config = dict(
    arch='vit',
    model='self-supervised image encoder',
    dataset='photos with spoken descriptions (Open Images, Localized Narratives)',
    train_examples=101725,
    image_size=32,
    crop_scale_min=0.4,
    horizontal_flip=True,
    translate=0.12,
    color_jitter=0.6,
    method='moco_v3',
    norm='layernorm',
    norm_position='sandwich',
    hidden_act='quick_gelu',
    mlp_ratio=6,
    head_dim=16,
    fused_qkv=False,
    bias='all',
    qk_norm=False,
    parallel_block=False,
    inner_norm=False,
    patch_size=[4, 4],
    conv_stem=False,
    layers=14,
    width=256,
    positions='learned',
    pooling='class_token',
    projector_hidden=1024,
    projector_out=128,
    projector_hidden_layers=2,
    temperature=0.3,
    target_momentum=0.99,
    init='xavier_uniform',
    optimizer='muon',
    muon_scale='spectral',
    learning_rate=0.01,
    momentum=0.9,
    nesterov=True,
    orthogonalizer='newton_schulz_5',
    adamw_lr_other_params=0.0022,
    max_grad_norm=5.0,
    cautious_weight_decay=True,
    max_steps=12900,
    batch_size=64,
    epochs=8.1,
    lr_schedule='cosine_restarts',
    final_lr_fraction=0.05,
    warmup_steps=250,
    weight_decay=0.01,
    adamw_weight_decay_other_params=0.01,
)
Rows from block 4, named by matrix and row number. Rows with one number belong to one neuron. Each number is 128 + 24 x the weight over its row's rms, rounded and kept within 0 to 255. All counts start at 0. After the name is the row's rms in percent of the matrix's.
# fc1: MLP up (model.blocks.4.mlp.fc1.weight, 1536x256), inputs 0-85
# fc2: MLP down (model.blocks.4.mlp.fc2.weight, 256x1536, transposed), outputs 0-85
fc1.631 104 [169 133 121 151 159 101 106 151 161 161 133 133 152 149 193 146 178 144 126 129 143 101 134 121 125 151 112 122 159  93 126 127 152 145 123 102 133 116 128 102 150 147 118  59 146 188 112 100  84  84 102 133 137 114 168 119 101 116 105 135  93 135  86 144 104 148 117 101 101 111 134 112 110  85 122 127 107 105 147  95 146 143 145 137  87 147]
fc2.631 106 [103 118 155 110 131 177 165 107 117 104 116 147 101  90  76 127 134 119 111 133  80 166 120 143 134 125 113  92 115 141 126  88 104 136 138 129 155  97 123 144  79 129 167 159 105 119 155 139 149 172 128 159 107 141 105 145 170 134 147 119 166  99 160 151 131  86 171 155 141 137 106 157 123 132 141 151 139 139  86 116  73 119 144 135 122 147]
fc1.632 120 [103 159  97  95 141 101  86 160 105 105 108 155  89 132 172 119 176 102  99 138 136 181 145 128 114 125 167 137 145 120 149 152 116  82 120 119 106 125  99 110 162 134 122 149 128 153 117 102 130 131 124 159 110  97 115 124 111 207 126 151 116 164 153 103  94 144 136 130  85  86 123 116 155 100 128 112 137 160 135 115 158 144 171 103 104 119]
fc2.632 115 [147 124 161 131 114 130 157 109 136 144 176 102 146 161  74 130  88 144 160 112 122 114 147 142 146 139  65 103 129 123 171 108  81 135 104 155 170 161 167 137 130 176 120 119 148 116 152 133 137 109 119  74 126 169 142 148 126 105 144 136 119  93 124 128 142  86 119 145 165 158 146 135 117 164  82 133 124 102 125 147  80 116  83 151 125 114]
fc1.633 133 [116 150 118  94 106 143 127 151 110 142 146 129 152  97 120 159 121 170 127 138 140 156 106 141 116 113 126 131 110 157 112 104 128 109 132 170  93 150  94 130 130 151  98  91 142  85 142 157 141 103 106 111 142 121 117 113 141 135  92 134 166 123  70 141 124 103 112 129 152 122 165 134 134 101 127  93 118 116 141 120 127 137 151 128 159 150]
fc2.633 120 [171 106 110 186 129 139 104 109 118 141  87 141 106 130 138 130 153 102 175 120 137 172 157 176 113 162 165  92 118 104 134 173 147 109  83 144 147  57  94 106 160 124 159 142 119 142  89 108 122 134 115 120 119 143 115 131 137 127 141 142  97 127 148 158 133 175 112 136 127 123 134 106 112 164 161 143 147 144 120 132  88 105 103 105  98 138]
fc1.634 064 [136 140 131 183 166 112 125 138 169  96 118 130 160 127 152 116 105 133 116 123 122 113 128 130 110 120 149 127 102 156  94 134  91 118 142 116 100  85 144  73  91 111 128 187 104 119 150 129 147 155  99 136 115 142 119 160 128 121 148 136 113  85  99 115 164 121 139 106 116 172 129 152 113 188 115 139 102 165 144 134 127 123 118 114 170 125]
fc2.634 084 [126 103 145 115 100 116 122 150 106 155 148 118 174 158 110 150  99 158 111 136 123 148 143 131 158 142 122 167 131 161 164 119 132 102 105 111 120 119 121 157 134 161 160 103 141 160 141 140 106 161 163 111 136 135 101 101 114 104 162 114 135 125 147 160  92 115 156 142 146 119 122 111 159 111 130  96  85 132 109 141 119 144 169 109 112  89]
fc1.635 099 [100 106 123  65 163 128  98 132 140 163  99  95  86 154 114 145 141 187 108 113 125 146 125 108 175 176 154 167  85  77 151  95 111 143  84 146 135 154 122 109 121 150 108 134 134 143 140 100  96 112 124 140 128 185 102 127 159 135 195 134 149  96 140 103  89  80 146 143 145 131 186 121 137 146 117 129  77 137 122 147 160  88 134 113 122 141]
fc2.635 096 [157 139 125 175  96 106 123 128 127  86 137 179 124 104  94 131 149 108 100 130 159  96 130 132 173 119 107  90 163 137 123 135 144 128 106 146  93 151 150 134 125 128 140 127 175 132 144  96 131 159 146 126 120  97 129 141  92  95 117 122 124 143 181 174 176 160  87 128  89 127 135 126 115 120 111 100 139 104 116 118 126 159 126 123 136 137]
fc1.636 032 [111 105 100 133 185 118 118 105 100 163  75 110 107 120 102 137 120 126 156 112 115 122 153  91 145 112 125 137 113 135 128 110 170 150 143 127 145 106 128 118 118 104  99 135 111 142  88 133  94 117 135 142 149 123 121 113 145 145  98 139 129 138 118 129 121 170 198 101 161 136 138 132 104 140 144 158 149 117 132 174  97 106 137 130 124 121]
fc2.636 084 [ 94  88  92  88 145 142 113 117 104 164  92  90 106 159 108 117 120 159 116 163 123 148 137 120 137 110 139  99 113 130 145 109 173  86 161 162 115 121 143 142 135 125 126 161 103 167 118 154 109 165 125 167 128 163 130  95 140 153 146 116 107 142 158  99 103 111 144 113 113 150 114 109 159  92 144 167 142 135 158 120  93 145 120 158 108 161]
fc1.637 094 [107 136 136 121 136  89 106 136 116 134 121 113  95 126 108 153 112 109  84 146 119 146 110 136 157 108 133 127  97  88 151 158 117 137 142 101  83 138 155 148 124 133 100 145 168 137  73 141 125 137 103 135 156  89 103 128  99 122 124 109 108 112 147 117 122 103 144 194 168 132 137 128 110 143 119 162 115 124 149 186 121 180 127 176 147 107]
fc2.637 093 [130 145 138 122 146 124 150 104 141 114 162 110 137 125 126  90 135 147 138 148  96  83 111 136  66 134 122 159 169 132 119 121 103 121 135 106 122 103 120  93 143 108 120 106 121 142 127 101 142 122 141 137 140 152  94 157 165 145  91 140 104 108 101 184 184 125 117  68 113 169 117 142 100 129 117 127 139 150 103 143 141 107 127 131 153 134]
fc1.638 034 [135 154 168 144 137 119  96 156 194 128 101 138 138 152 106  87 164 138 124 113 133 107 134 138 104 128 113 163 104 151 159 140 105 170  76 180 132 126 169 134 153 171 160 158 124 111 125 163 110 162 185 166 104 144  95 112 115 123 112 168 141 136 120 118 103  87  96 104 138 156 132 158 137  83 149 132 141 104 177 130 156 145 133 125 137 105]
fc2.638 079 [108 145 113  88 111 111 153 101  91 126 135 140 132 118 136 163 112 108 128 137 134 172 122 130 129 139 130  87 160  88 108  88 137 102 155  88 135 148  95 130 106  99 100 109 151 125 143 112 149 164  98  93 114 126 157 153 164 158 145 107 162 116 120 115 149 115 143 142 106  91 106 110 123 140  84 128 160 151 127 121 100 100  93 146 167 102]
fc1.639 110 [115 135 152 156 137 116 128 166 120 167 160 148 170 140  75 148 100 118  89 127 128 154 128 128 107 142 123 119 137  58 103  92 103 145 150 148 160 116 161  87 133  98 116 118 129 110 122 183 107 167 111  98 140  72 156 100 100 153 152 113 170 130 108 139 143 103  97 147 157 164 101 171 171 160 113 138 142  86  86 104 109 102 104 157 164 131]
fc2.639 103 [119 117  99 133 109 120 106 127 146 109 105 157  75 109 152 122 141 101 122 146 118  83  64 118 103 106 134  95 123 177 177 138 106 108 129  89 120 138 141 157 125 133 167 175 148 136 178  94 155 138 147 135  83 152 136 125 115 106  63 129 130 100 135  74 121 127 152 107 116 123 154  93 123  90 169 129 125 101 181 151 103 178  89 120  97 131]
fc1.640 065 [128  91 121 140 153 129 121  78 114 111 127 133 126 137 119  99  96 141 151 100 106 100 174 178 146 129 146 103  93 101 157  90 183 130  97 117 125 157 140 118 128 157 185  91 134 165 191 128 115 119 142 162  95 134 131 110 129 126 158 134  99 117 102 148 145  57 135 124 106 102 155  74  97 124 111 121 133 146 136 120 143 161  83 132 156 155]
fc2.640 082 [172 119 135 128 151 140  93 153 123 152 142 133 120 100 166 113 162  87 110 174 126 100 126 107 108 131 142  89 147 108 143 148 136 121 155  83 103  93 118 104 114 161 123 101 130 153 138 102 125 136  91 105 106 142 104 144 100 129 139 173 156 151 142 103 146 115 144  71 114 134 127 163 167 138 101 132 165 160 140 106 169 157 122 163  93 133]
fc1.641 033 [150 158 162 140 144 127 117 110 111 116 127  97 113 113 134 123 149 162 104  81 101 100 128  94 117 124 146 176 124 140 139 148 118 101 145 101 148  98 119  88  67 144 115 168 109 150 105  98 130 137  98 104 137  75 111 139 136  84 139 105 114 179 117 164 136 131 121 152 146  99 141 102 166 128 102 104 150  93 124 107 102  93 149 130  68 164]
fc2.641 079 [141  99 107 109 102 159 100 161  94 139 132 132 109 135 155 120 157  84 111  93 146 124 120 166 132 168 101  85 142 153 114 128 140 156 101 173  97 170 157 149 103 132 134  92 160 115 154 159 119 127 166 122 158 153 137 163 101 105  95 160  98  97 161 129 122 162 117 119 137  94 123 162 115 140 148  87 103  87 135 116 137 163  92 149 127 118]
fc1.642 108 [131 146 136  80  61 156 120 119 163 141 157 103 142 110 153 104 133 126 149 111  92 179 123 131 125 160 154 101 141 125 108 129 129 145 105 139 108 157 136 162  97  85 115 109 184 156  96 128 114 131 108 158 119 121 106 107 163 174 152 127 115 116 205 115 112  99 123 147 135 129 155 121 163 141 140  82 125 181 108 100 144 145 142 124 137 108]
fc2.642 100 [139 126 117 129 158 134 127 139  79 166 112 166 136 128 115  87 155 156 130 141 154 160 145 144 108  97 140  94  90 114 124 143 143 141 113  93 150 134 162 142 144  92 107  99 105 140 142 112 105 137 107  72 138 104 124 148  87 128 117 152 121 134 125 155 142 131 126 143 130 136 120 147 162 151 105 117 132 105 126 108 126 135 118 150 134 148]
fc1.643 101 [141 164 146 128 131 134 113 122 150  78 137 100 167 132 123 106  95 102 149 149  98 137 100 138 116 139 139 116 120 157 101 128 148 125 147 106 147 141 138 133 135 182 123 106 126 109 115  88 127 111 152 120 160  80 122 123 158 148 121 127 140 111 122 144  71 134 122 107 139  92 137 162 148 148 124 108 136  97 105 132  88  98 156 135 155 118]
fc2.643 098 [139 101  95  99 149  85 127 138  92 159 127  91 102 116  74 171 126 117 177 127 128 108 154 191 118 157 118 182 151 110 127 129 102 117 134 100 110 109 127 113 102 119 142 173 138 127 109 126 153 155 120 176  99 130 153 118 110 150 185 125 110  94 130  92 158 128 111 147 110 118 135 119 108 141 122 118 161 136 134 124 178 101 151 143 100 162]
fc1.644 128 [152 112 121 137 118 124 143 139 119 156 144 134  83 154 132 119 139 111 149  98 169 100 147  79 156 107 121 167 165 142 143 139 152 152 124 112 113 126 132 156  71 170 131 119  88 165 119 130 136 136 175 135 109 140 149  97 137 179 120 138 111 122 106 156 138 146 108 128  86 140 101 101  94 137  80  77 132 129  94 149 194 142 128  95 127 117]
fc2.644 119 [161 140 157 122 119 118 110 138 177  95 107 155 107 103 115  94 134 157 108 115 114 126 130 164 111 158 153  95  98 138 126 128 129 120  72 138 140 163 136  75 164  93 112 151 130 130 105 138 121 105  99 125 120 119  83 192 153  94  88 108 157 119 139 155 141 128 150  65 151 134 145 138 148 125 121  86 175 165 152 105 176 110 123 149 119 155]
fc1.645 056 [106 139 172 124 136 135 131 140 134 129  85  85 124 150 121 131  91 118 160 121 125 170 165 121 145 126 126 126 135 157 126 156 122 115  66  91 165 129 126 125 124 110 124  83 143 140 148 133 147 158 140 122 107 103  93 144 144 175 162 121 137 136 129 124 110 122 131 122 161 117 142  84 114 117 118 168 109  97 149 154 160 112 196 102 149  74]
fc2.645 080 [161 143  90 141 154 115 115 126 126 165 140 150 101 105 176 101 160 117  96 142 126 124 124 166 136 128 112 116 151 144 134 119 103 122 168 155  92 136  75 151 102 122 133 139 108 122 116 145  92 121 135  98 165 122  93 125 132 139 155 121 127  89 109 105 124 134 110  97 101 166 147 106 112 114 128 105 160 110 114 107  98 185 105 142  83 102]
fc1.646 093 [137 169 157 103 111 153 134 120 139 141  89 136 134 111 140 149 126  99 127 154 121  69 107 121 122 153 153 169 106 130 156  90 170 158 112 130 145 132 206 138 142 139 124 129 132 173 104 142 118 185 103 172 148 142 115  66 127 132 108 116 158 106 124 139  73  98 114 151 117 121  84 139 161 153  90 122 166 145 159 113  92 137  97 150 195 123]
fc2.646 089 [163 100  96 144 141  68 158 116 115 107 145 120 132 129 190  91 135 122  99 107 124 134 111 140 126 160 122 119 151  83 130 139 139 165 126 108  99 142  74  75 132 134 102 118  89 138 128 111 128  82 124 142  89 125 129 155 139 162 101 107  84 125  62 180 110 174 106 101 136 155 131 115 122 128 130 141  88 138 171 144 174 111 129 134 122 123]
fc1.647 110 [117  98 106  99 144 175 145 119 125 130 109 120 139 126 152  99 134 142 157  94 145 125 126 160 130 153 145 112  92  78 122  80 168  98 111 147 140 140 169 122  93  69 113 151 109 126 125 109 103 143 126 115  93 123 110 145 134  71 107 180 124 111  94 154 143 130 115 136 148 119 167 158 135 148 120 147 131 115 114 122 127 160  99 127 141 137]
fc2.647 102 [152 183 161 143 124  96  70 151 118 134 150 118  93 105 129 127 127 108 109 171 101 140 125  88 121 102 135 132 168 166 156 144 112 130 163 117 118 145 119 137 149 152 154 129 137 133 145 138 129 146  87 138 162 112 138 136 129 142 151  99 170 154 160  73 149 139 122 170 118 139  77 133 167  96 150 148 127 140 146 127 103  87 162 113 119 135]
fc1.648 137 [127 152 138 110 166 144 139 135 136 161 105 109 155 119 165 176 152 136 139  92 100 144 107 153 142 118 120 164  94 150  91  94 141 142 157 115 113 141 135  72 162 116 137 181 120  90 106 118 112 143 106 151 162 101 138 128 136 120 117 109 132 128 108 167  99 106 122 157 132 137 155 137 148 159 154 134 172 125 154 132  78 132 114 115 130 169]
fc2.648 133 [123 129 126 155 155 132 143  97 126 113 111 157 122 101 120 112 149 120 152 111 167 143 126 107 152 139 120 105 152 111 124 208 159 186 169 145  99  99 124 127  75 140 109  76  82 164 139 146 120 104 134 107 141 141 139 139 122 143 131 155 160 121 147 100 160 111 132 100 120 152 123 136 149 121 108 131 100 154 108  81 131 126 105  94  96 126]
fc1.649 032 [103 113 129 146 153 161 140 130 167 140 128 121  99 128 107 137 127 136 149 139 120 149 166 126 114 134 112 128 102 109  81 105 121  95 129 115 142 100 176 139  87 119 120 117 143 160  60 118 131 159 108 127 140 123 129  78 139 120 124 138 138 145 176 109 129 156 106 105 105 151 119 117 133 130 132 115 165 119 116 173 151 153 145 120 159 192]
fc2.649 080 [122 130 161  99  89 120 142 127 128 106 121 130 102 112 130 132 149  88 162  87 119 164 117 119 104 152 167 139 123 135 152 121 148 154 142 144 133  92  95 127 117 127  89  90 134 113  90  91  88 169 108 154 130 130 120  98 128  99 108  91  97 113  92 105 165  83 162 117 164 119 111 123 155 104 150 119 129 138 108 132 131 154 153 110  97  89]
fc1.650 109 [161 107 126 180 133 109 127 161 128 155 146 130 158 130 162 123 122 116 139  96 129 141 118  67 137 148 129 112 145 152 129 146 141 130  82 169 149  95 120 150 112 129 115 169 108 124 118  79 125 110 138 155 122 154 152 133 110 138 112 126 130 154  91 120 113 113 159 153 114 176 167  78  93 101 124 100 126 147 139 120 156 145 139 136 133 198]
fc2.650 101 [146 111 100  99 106 134 140 106 121  91 122 117 122  87 136 157 103 115 139 130 130 125 143 159 131 155 116 127 118 108 113 136 103 114 140 124 137 141 122 122 147 153 128 119 127  91  83 135  99 177 127 118 117 130 156 140 105 120 138 125 161  99 142 157 141 124 105 108 138 125 114 166 152 134  91 134 146  99 111 104 107  93 127 107 109  91]
fc1.651 119 [154 187 126 145 126 138 115 123  90 122 127 191  99 102 142 163 143 144 107 150 137 175  79  97 100 133 153  97 141 133 152 122 131 149 119 103 107 123  99 126 126 179 150 154 115 131 126 106 109  97 104 120 103 123 104 156 149 155 132 116 162 165 144 121 107 124 125 144 102 113 117  87 143 132 118 123 117 104  95 142  97  98 155 126 123  87]
fc2.651 112 [ 73  93 152 119 115 144 112 171 168  98 116 110 128 126 119  84  82 125 155 126 105 142 169 162 149 108  98 176  96 124 140  97 107 111 136 130 151 123 150 131 141 135 116  99 143 136 120 149 110 158 154 128 158 132 163 114 125 108 107 148 132 107 139 125 122 135  84 156 132 131 148 138 126 109 155  95 114 123 158 118 165 149  97 139 139 170]
fc1.652 110 [111 144 110 142 140 164 144 142 151  96 129 114 105 163  65 143 132 111 126 117 112 110 159 109 133  74 116 120  83 119 116 124 132 143 140 115 101 155 150 140 173 143 156  81 149 126 160 125 122  99 144 119 123 119 102 203 136 101 115 114 184 146 132 119 137 129 128 144 144 122 120 112 135 128 165 128 108 155 129 130 110 120 114 170 156 157]
fc2.652 103 [141  77 134 124 101 117  81 111 116 182 134 140 146 108 123 112 141 114 113 131 112 122  92  87 146 131 154 166 149 147 120 136 165 138 102 135 110 125 106 112  96  84 144 169  99 150  97 144 149 136 113 164 130 146 140  77 151 124 138 169  97 131 121 153 143 105 146 121 160 141 127 143 170 149 104 109 151  93 179 119 125 125 154 137 107 160]
fc1.653 098 [118 117  93 145 152 134 154 149 118 158 107 115 143 118 123 128 131 123  84 132  85 145 148 140 185  93 134 116 138 105  99 129 119  95 114 134 159 121 164 138 133 109 125 163 130 131 115 121 189 152  94 106 188 148 149 153  97 110 174 132 140 151 114 147 101 133 149 104 154 112 163 127 135 139 115 160 172 127 139  96 151 117 103  99 135 142]
fc2.653 097 [113 129  86 121  86 162 149 122 112 129 181 135 121  95 140 121 163 147 154 112 126 137 141 111 131 126 119 138  93 167 104 143 133 145  91 147 155  96 125  92 122 142 128 102  82 141  98  99 108 155 118 139 153 100  88 164 163 162 121  94 137  96 168 166 155  88 147  98 136 115 145 128 112 146 131  88 144 148 169 148 161 103 175 153 148 148]
fc1.654 043 [118 112 136 142 150  99  97 120 123 136 139 151 132 150  96 152 125 134 137 158 133 111 132 203 161 139  83 128 159 163 123 133 105 157 148 197 123 113 115 116 120 116 108  96  79 135 150 121 135 158 102 156 156 141  91 111 123 164 117 105 115 149 140 124 126 124 119 108 123 138  99 152 113 174  97 141 121 129 126 121  92 129 115 164 120  98]
fc2.654 079 [163 149 159 116  96  98 102 148 140 108 111 117 123  88 154 125 171 127 124 113 171 123 158 110 109 125 150 101 129  97 161 116 132 135 159 109 147 172 130 135 120 128 137 158 127 156 107 144 165  99 135 158 113 122 168 172 129  91 175 112 141 133 167 136 107 109 126  89 158 135 154  86  95  86 149 127 142  97 127  84 122 117 145 138 111 132]
fc1.655 071 [156 146 131 136  90 169 117 162 150 119 157 134 116 114 120 158 155  85 116 161 169 120 122 160  94 131 150 110 154 105 158 149 130 105 104 133 192  79 116 101  78 103 111 101 150 148 109 146  91 144 119 133 134 127 119 131 129 140 139 123 151 134 132 105 155 174 151 165 131 139 144 140 131 141 134 117 153 114 124 176 139 142 110  95 125 159]
fc2.655 088 [116  97 145 127 157 162 107 156 104 121 149 110 162 109 165  94 138 166  79 134 120  78 121 135 121 101 117 153 113 110 150  82 128 115 155 116 109 152  98 153 103 171 109 106 131 106 100  91 166 149 116 107 112  97 166 121 154 108  95 111 102 146 105  89 164 140 156 125 118 164 115  95 115 143  80 134 122 101 150 151  92 108 132 116 116 108]
fc1.656 108 [134 126 184  97 127 151 154 117 119 103 136 134 113 103 155  93 142 186 117  99 103 110 128 123 165 136 120 134  87 129  97 101 148 119 162 173 124 126  86 130 163 145 160 151 124 122 122 141 108  98 128 154 153 123 154 160 127  90 141 116 141 124 102 136 119  88 123  94 160 162 127 119 211 133 116 106 119 129 116 148 130 126 134 132 119  98]
fc2.656 097 [107 145 110 136 127 145 143 165 131 156  75 122 124 169  96 153 146  99 138 113 152 139 138  94 132 130 126 143 122 120 158  99 120  84  74 113 142 141 125 144 130 137 125  98 151 122 138  94 143  98 156 100 122 148 145 131  98 137 139  92 116 100 154 101 136 153 118 125 153  96 106 120  96 146 161 135 142 137 107 145 153 108 137 169 117 162]
fc1.657 067 [122 140 102 158 131 129 103 106  91 139 143  99  80 152 119 110 103 132  78 180 139 144  64 105 148 110 147  84 116 115 125 116 138  94  71 107 108 126  98 148  80 132 115 126 127  89 135 125 141 173 160 113 146 137 130  85 154 159  97 115  99 197 112 107 127 141 118 102  90 151  96 159 162 135  99 165 133 148 146 146 147 147 181 130 119 117]
fc2.657 084 [102 163 155 176 137  99 125 126 140 117 102 118  99 140  93 148 116 164 145  90 131 102 167 141 111 153 159  93 160 152 155 132  91 159 165 165 109 149 136  90 103  90 146 119 147 130 104 126 129 136 122 120 103 104 163 112 149 152 120 100 137 142 115  81 101 158 138 117 108 128 142 101 103 126 127 101  73  92 121 136 129 152  78 131 155  97]
fc1.658 103 [132 105 129 162 157  75 166 150 156 136 133 135 128 129 126 126 147 157 128 124 110 121 150  80 110 126 136 140 137  79 161 136 117 156 119 110 165 120 156 157 115 143 130 128 132 127 105 137 135 134 101 138 157 106 130  78 105 140 124 137 101 105  99 118 126 135 137 118 124 147  99 140 142 151 131 130 128  74  91 111 112 133 115 179 114  93]
fc2.658 094 [152 167  90 148 150 138 114 134 117  91  86  92 141 149 110 155  92  95 113  97  97 105  95 141 112 107 178 145 119 140 112 127 116 106 119 141 122 135 115 154 135 111 103 120 115 163 125 116 147 122 162 166 126 156 153 178 159 165 145 141 105 115 123 142 107 116 147 174 126 128 120 134 109 128 147 109 153 113 141  76 157 115 113 134 144 166]
fc1.659 124 [170 151 133 119 107 159 115 140  93  98 128 122 182 105 198  46 166 142 116 110 121 131 109 128 120 145 185 171 145 134  84 138 104 137 131 122 141 145 111 149 119 159 119 166  77 149 121 131 157 124 138 159  88 111 132 120 114 151 149  77 130 114  76 121 136  95 174 124 128 103 131 148 127  84 135 123 153 133 176 112 124 145 129  90 156 112]
fc2.659 115 [ 84 113 114 142 154 101 127 108 176 150 112 147  77 175 102 137 116 125 135 119 125 122 136 111 125 110 119 100 112 113 167 133 123  80 112 105 126 137 148  84 143 150 124 107 127 134 130 128 146 116  90 162 115 129 151 135 135 165 105 152 157 120 154 102 159 155 116 116 135 165  92 157 124 114 141 134  93 171  82 150 141 101 117 132  89 158]
fc1.660 121 [150 122 113 121 155 134 116 139 152 110 151 129 128 120 105  94 101 115 138 142 144 103  97 155 160 131 114 179 127 102 167  93 147 100 126 131 118 115 123 123 115 183 102 115 147 133 160 123 129 149 147 106 115 143  92  99 126 132 148 166  78 100 141 127 134 108 106 138 119 136 149 129 137 115  94 124  83 106 136 136 106 116 128 157 115 106]
fc2.660 116 [148 150  86 119 119 116 103 124 115 131 150 148 112 115 152 106 133  86 123 105 111 157  99  93 104 161 143 121 138 111 103 134 109 171  96 162 135 138 151 158 178 112 107 125 110 146 106 147  88  94 150 109 112 122 127 143 125 117 130  88 146 133 123  89  86 152 136  64 152  87 138 122 120 130 131 122 114 138 134 111 113 113 125  80 149 116]
fc1.661 119 [139 102  97 123 147 133 103 135 135 138 136  91 116 145 124 124 134 106 146 111 116 122 127 112  99 130 143 196 137 112 108  61 128 185 108 178 151 153 118 131 119 111 102 174 121 120 128 131 167 111 158 141 141 117 128 105 131 128  90 150 129 126 109 133 144 168 165 124 146  82  94 102 155 132 114 106  96 142 105 133 173 118  94  93 114 121]
fc2.661 095 [111 157 164  84 101 118 159 133  91 129 120 149 125 137 122 108 120 148 120 134 131 119 122 176 141 122 151  80 136 140 151 113 115  69 126  71 137 111  86 139 148  93 119 137 110 167 136 113 120 139 130 129 124 107 109 140 136 144 171 139 151 125 138 112 130 112  94 144 133 183 136 135 172 104 131 152 171 134 132 132  75 172 167 108 134 140]
fc1.662 154 [110 119 125 153 118 129 136 119 147 172 174 105 113 149 139 146 133 115 103 116 114 134 144 168 172 158 117 153 122 124 138 128  88 138 158 109 116 135 112 127 116 127 120 142  96 119 113  86 128 105 131 164 144 141 120 121 118 120 125  91 152 160  97 157 133 160 177 117 135 114 138 116 179 169 126 145 124 129 129 119 135 125 109 132 137 122]
fc2.662 123 [168 144 127 104 165 139 194 135 119 117 111 145 130 100 139 128 126 159 156 134 154 146 126 126 112  82 136 159  99 164 109 123 131 102 107 105 151 131 122 113 141 104 135 101 118 104 110 129  87 145 119 134 110  76 134 133 174 135 120 154 112 135 169 122  97 145  96 198 126 124  82 167 137  85 128 110 139 140  81 175 134 131 119 132  88 129]
fc1.663 107 [109 124 112 130 126 170 128 100 128  97 109 134 176  88 140  91  85 139  89  86 115 148 109 156 127  87 114  97 143 167 104 135 173 124 123  71 113 162 105 115 129 140 103 164 132  94 147  85 113 170 137 113 129 112 155 147 146 156 125 140 153 123  73  91 117 138 130 127 119 162 155  78 135 110 125 109 132 121 117 133 145 151 154 112 123 151]
fc2.663 098 [122 154 179 120 135  89 159 152 116 148 137 137  88 142 125 170 140 112 138 150 156 101 146  81 118 154 133 177 157 109 168 108  98 157 157 159 165 102 127 154 122 133 139 137 103 129  79 162 138 103 124 127 124 156 116 142 112  91 109  87 117 139 152 145 122 175 145 126 129  85  84 127 121 131 141 133 110 142 138 138 127 101  80 145 131 113]
fc1.664 056 [109 128 176 148 165 143 172 106 123 134 133 144 123 122 135 126 139 103 126 168 144 110 106 160 122 118 139 133 151 119 108 129 119  95 118  81 121 172 103 123 149 124 118 119 148 136  52 123 131 131 135 113 146  86 143 166  78  88  94 112  77 132 123 116 128  92 181 136 161 173  83 114  79 127 122 137 171 138 151 170 123 114 116 155 155  89]
fc2.664 082 [152 138 113 100 113 170 134 167 126 111 157 148 116 141 105 131 103 168 151  99  88 129  99 105 118 138 141 136 113 109 166 182 179 139 105 152 156 135  94 114 111  97 131 126 136 122 132  89 153  96  84 158 125 141 142 138 147 108 148 117 154 158 170 156 146 118  93 100 150 118 164 142 126 124 173 132 114 129 137 107 124 154 114 128 117 131]
fc1.665 060 [142 101 152 112 114 129 102 105 101 140 144 134 142 106 121 148 125  89 133 103 166 114 109 186 128 102 134 148 175 118 103 172  84 147 134  58  91 133 147 129 153 125 112 144 116 138 161 135 174 156 101 133 177 141 100 141  89 120 141 155  93 106 131 159 169 122 152 139 172 104 134 139  96 120 141 118 163 106 162 118  94 124 147 130 150 111]
fc2.665 086 [ 91 137 131 109  91 160 141 127 154 137 158 161  90 147 142 115  84 116  78 100 111 120  97 107 124 142 115 120 128 154 101 102 120 148 124 102 146 155 137 159  91 122 119 153 146  95 131  92 115 147  99 140 116 105 133 147 127 136 156  85 102  94 149 130 111 131 119  88  92 126 120 135  87 148 127 101 114  99 162 113 126 108 131 124  97 143]
fc1.666 059 [165 157 154 146 137 147 117 152 118 118 127 114 118 104 155 160 143 146 130 107 156  98 109  85  84 108 115 124 111 138 153 135 163 111 190 138 131 136 102 118 172 153 163 111 112 145 102 123 141 119 144 129 102  90 118  97 127 167 113 117 114 107  97  69 118 114 131 130 161 142 110 163 151  98 114 130 145 114  84  87 124 102 110 153 172 130]
fc2.666 077 [123 101 144  89 106 104 122 161 120 147 100 164 164 130 113 107  87 107 109 158 134  92 102 130 130 126  73 154 125  91 129 169 133 128 122 117 124 170 139 123 152  86 116 149 147  89 107 115  87 145  98 108  91 147 114 105 135 111 105 123 101 136  93 162 160 114 108 116  87 108 138 128 136 138 128  94 154 141 152 101 130 125 109 147 173 163]
fc1.667 044 [135 129 110 123 164 125 140  75 117  91 134 132 116 131 128 122  97 165 106 122 134 109 141 143 131  75 114 156 109 134 148 128 127 123 156 132 156 145 124 131 122 125 109 147 105  88 157 105 132 134 127 133 111 130 146 112 101 149 117 101  98  88 148 138 103 105 108 100 117 131 127 149 114  64 144 112 117 107 146 136 170 115 141 178  87 138]
fc2.667 078 [116 110 111 117  95 161 153 163 124 138 101 100 128  89 114 102 165 142 112 115 106 151  87 107 158 159 160 137 149 106 139 131  92  97 160 135  92  96 135 113 138 123 135 174 167 154 121 112  93 129 166 154 137 114 115  94 105  91 118 149 150 160 115 124 115 137  93 151 157  90 146  84 129 181 117  83 103 112 134 104  88 159 136 107  90 119]
fc1.668 101 [130 112  96 119 123 100 125  88 108 134 173 121 121 153 113  94 125 114 139 105 112 158 107 150 154  92 128 158 147 148  89 125  90 124 145 119 147 155 140 138  99 134 157 111  86 113 127 126 104 191 200 131 120 178 121 184 109 144 117 128  86 132 153 141 145 162 112 131 179 154 111 138 114 124 141 136 123 142 150 149 120 130  89 116 153 117]
fc2.668 103 [173 139 102 171 157 111 116 108 124 129 102 102 141 130 124 125 121 149 117 159 138 147 144 150 107 118 101 101 111 145 120 120 187 117 107 104 155 117  90 134 162 120 175 119 143 137 142 137 178  86 104 143 134  93 146 100 170 115 133 117 146  95 140 152 113 153 156 127 115  99 146 153 106 135 123 161 136 139 164 113 109 102  97 127 125 138]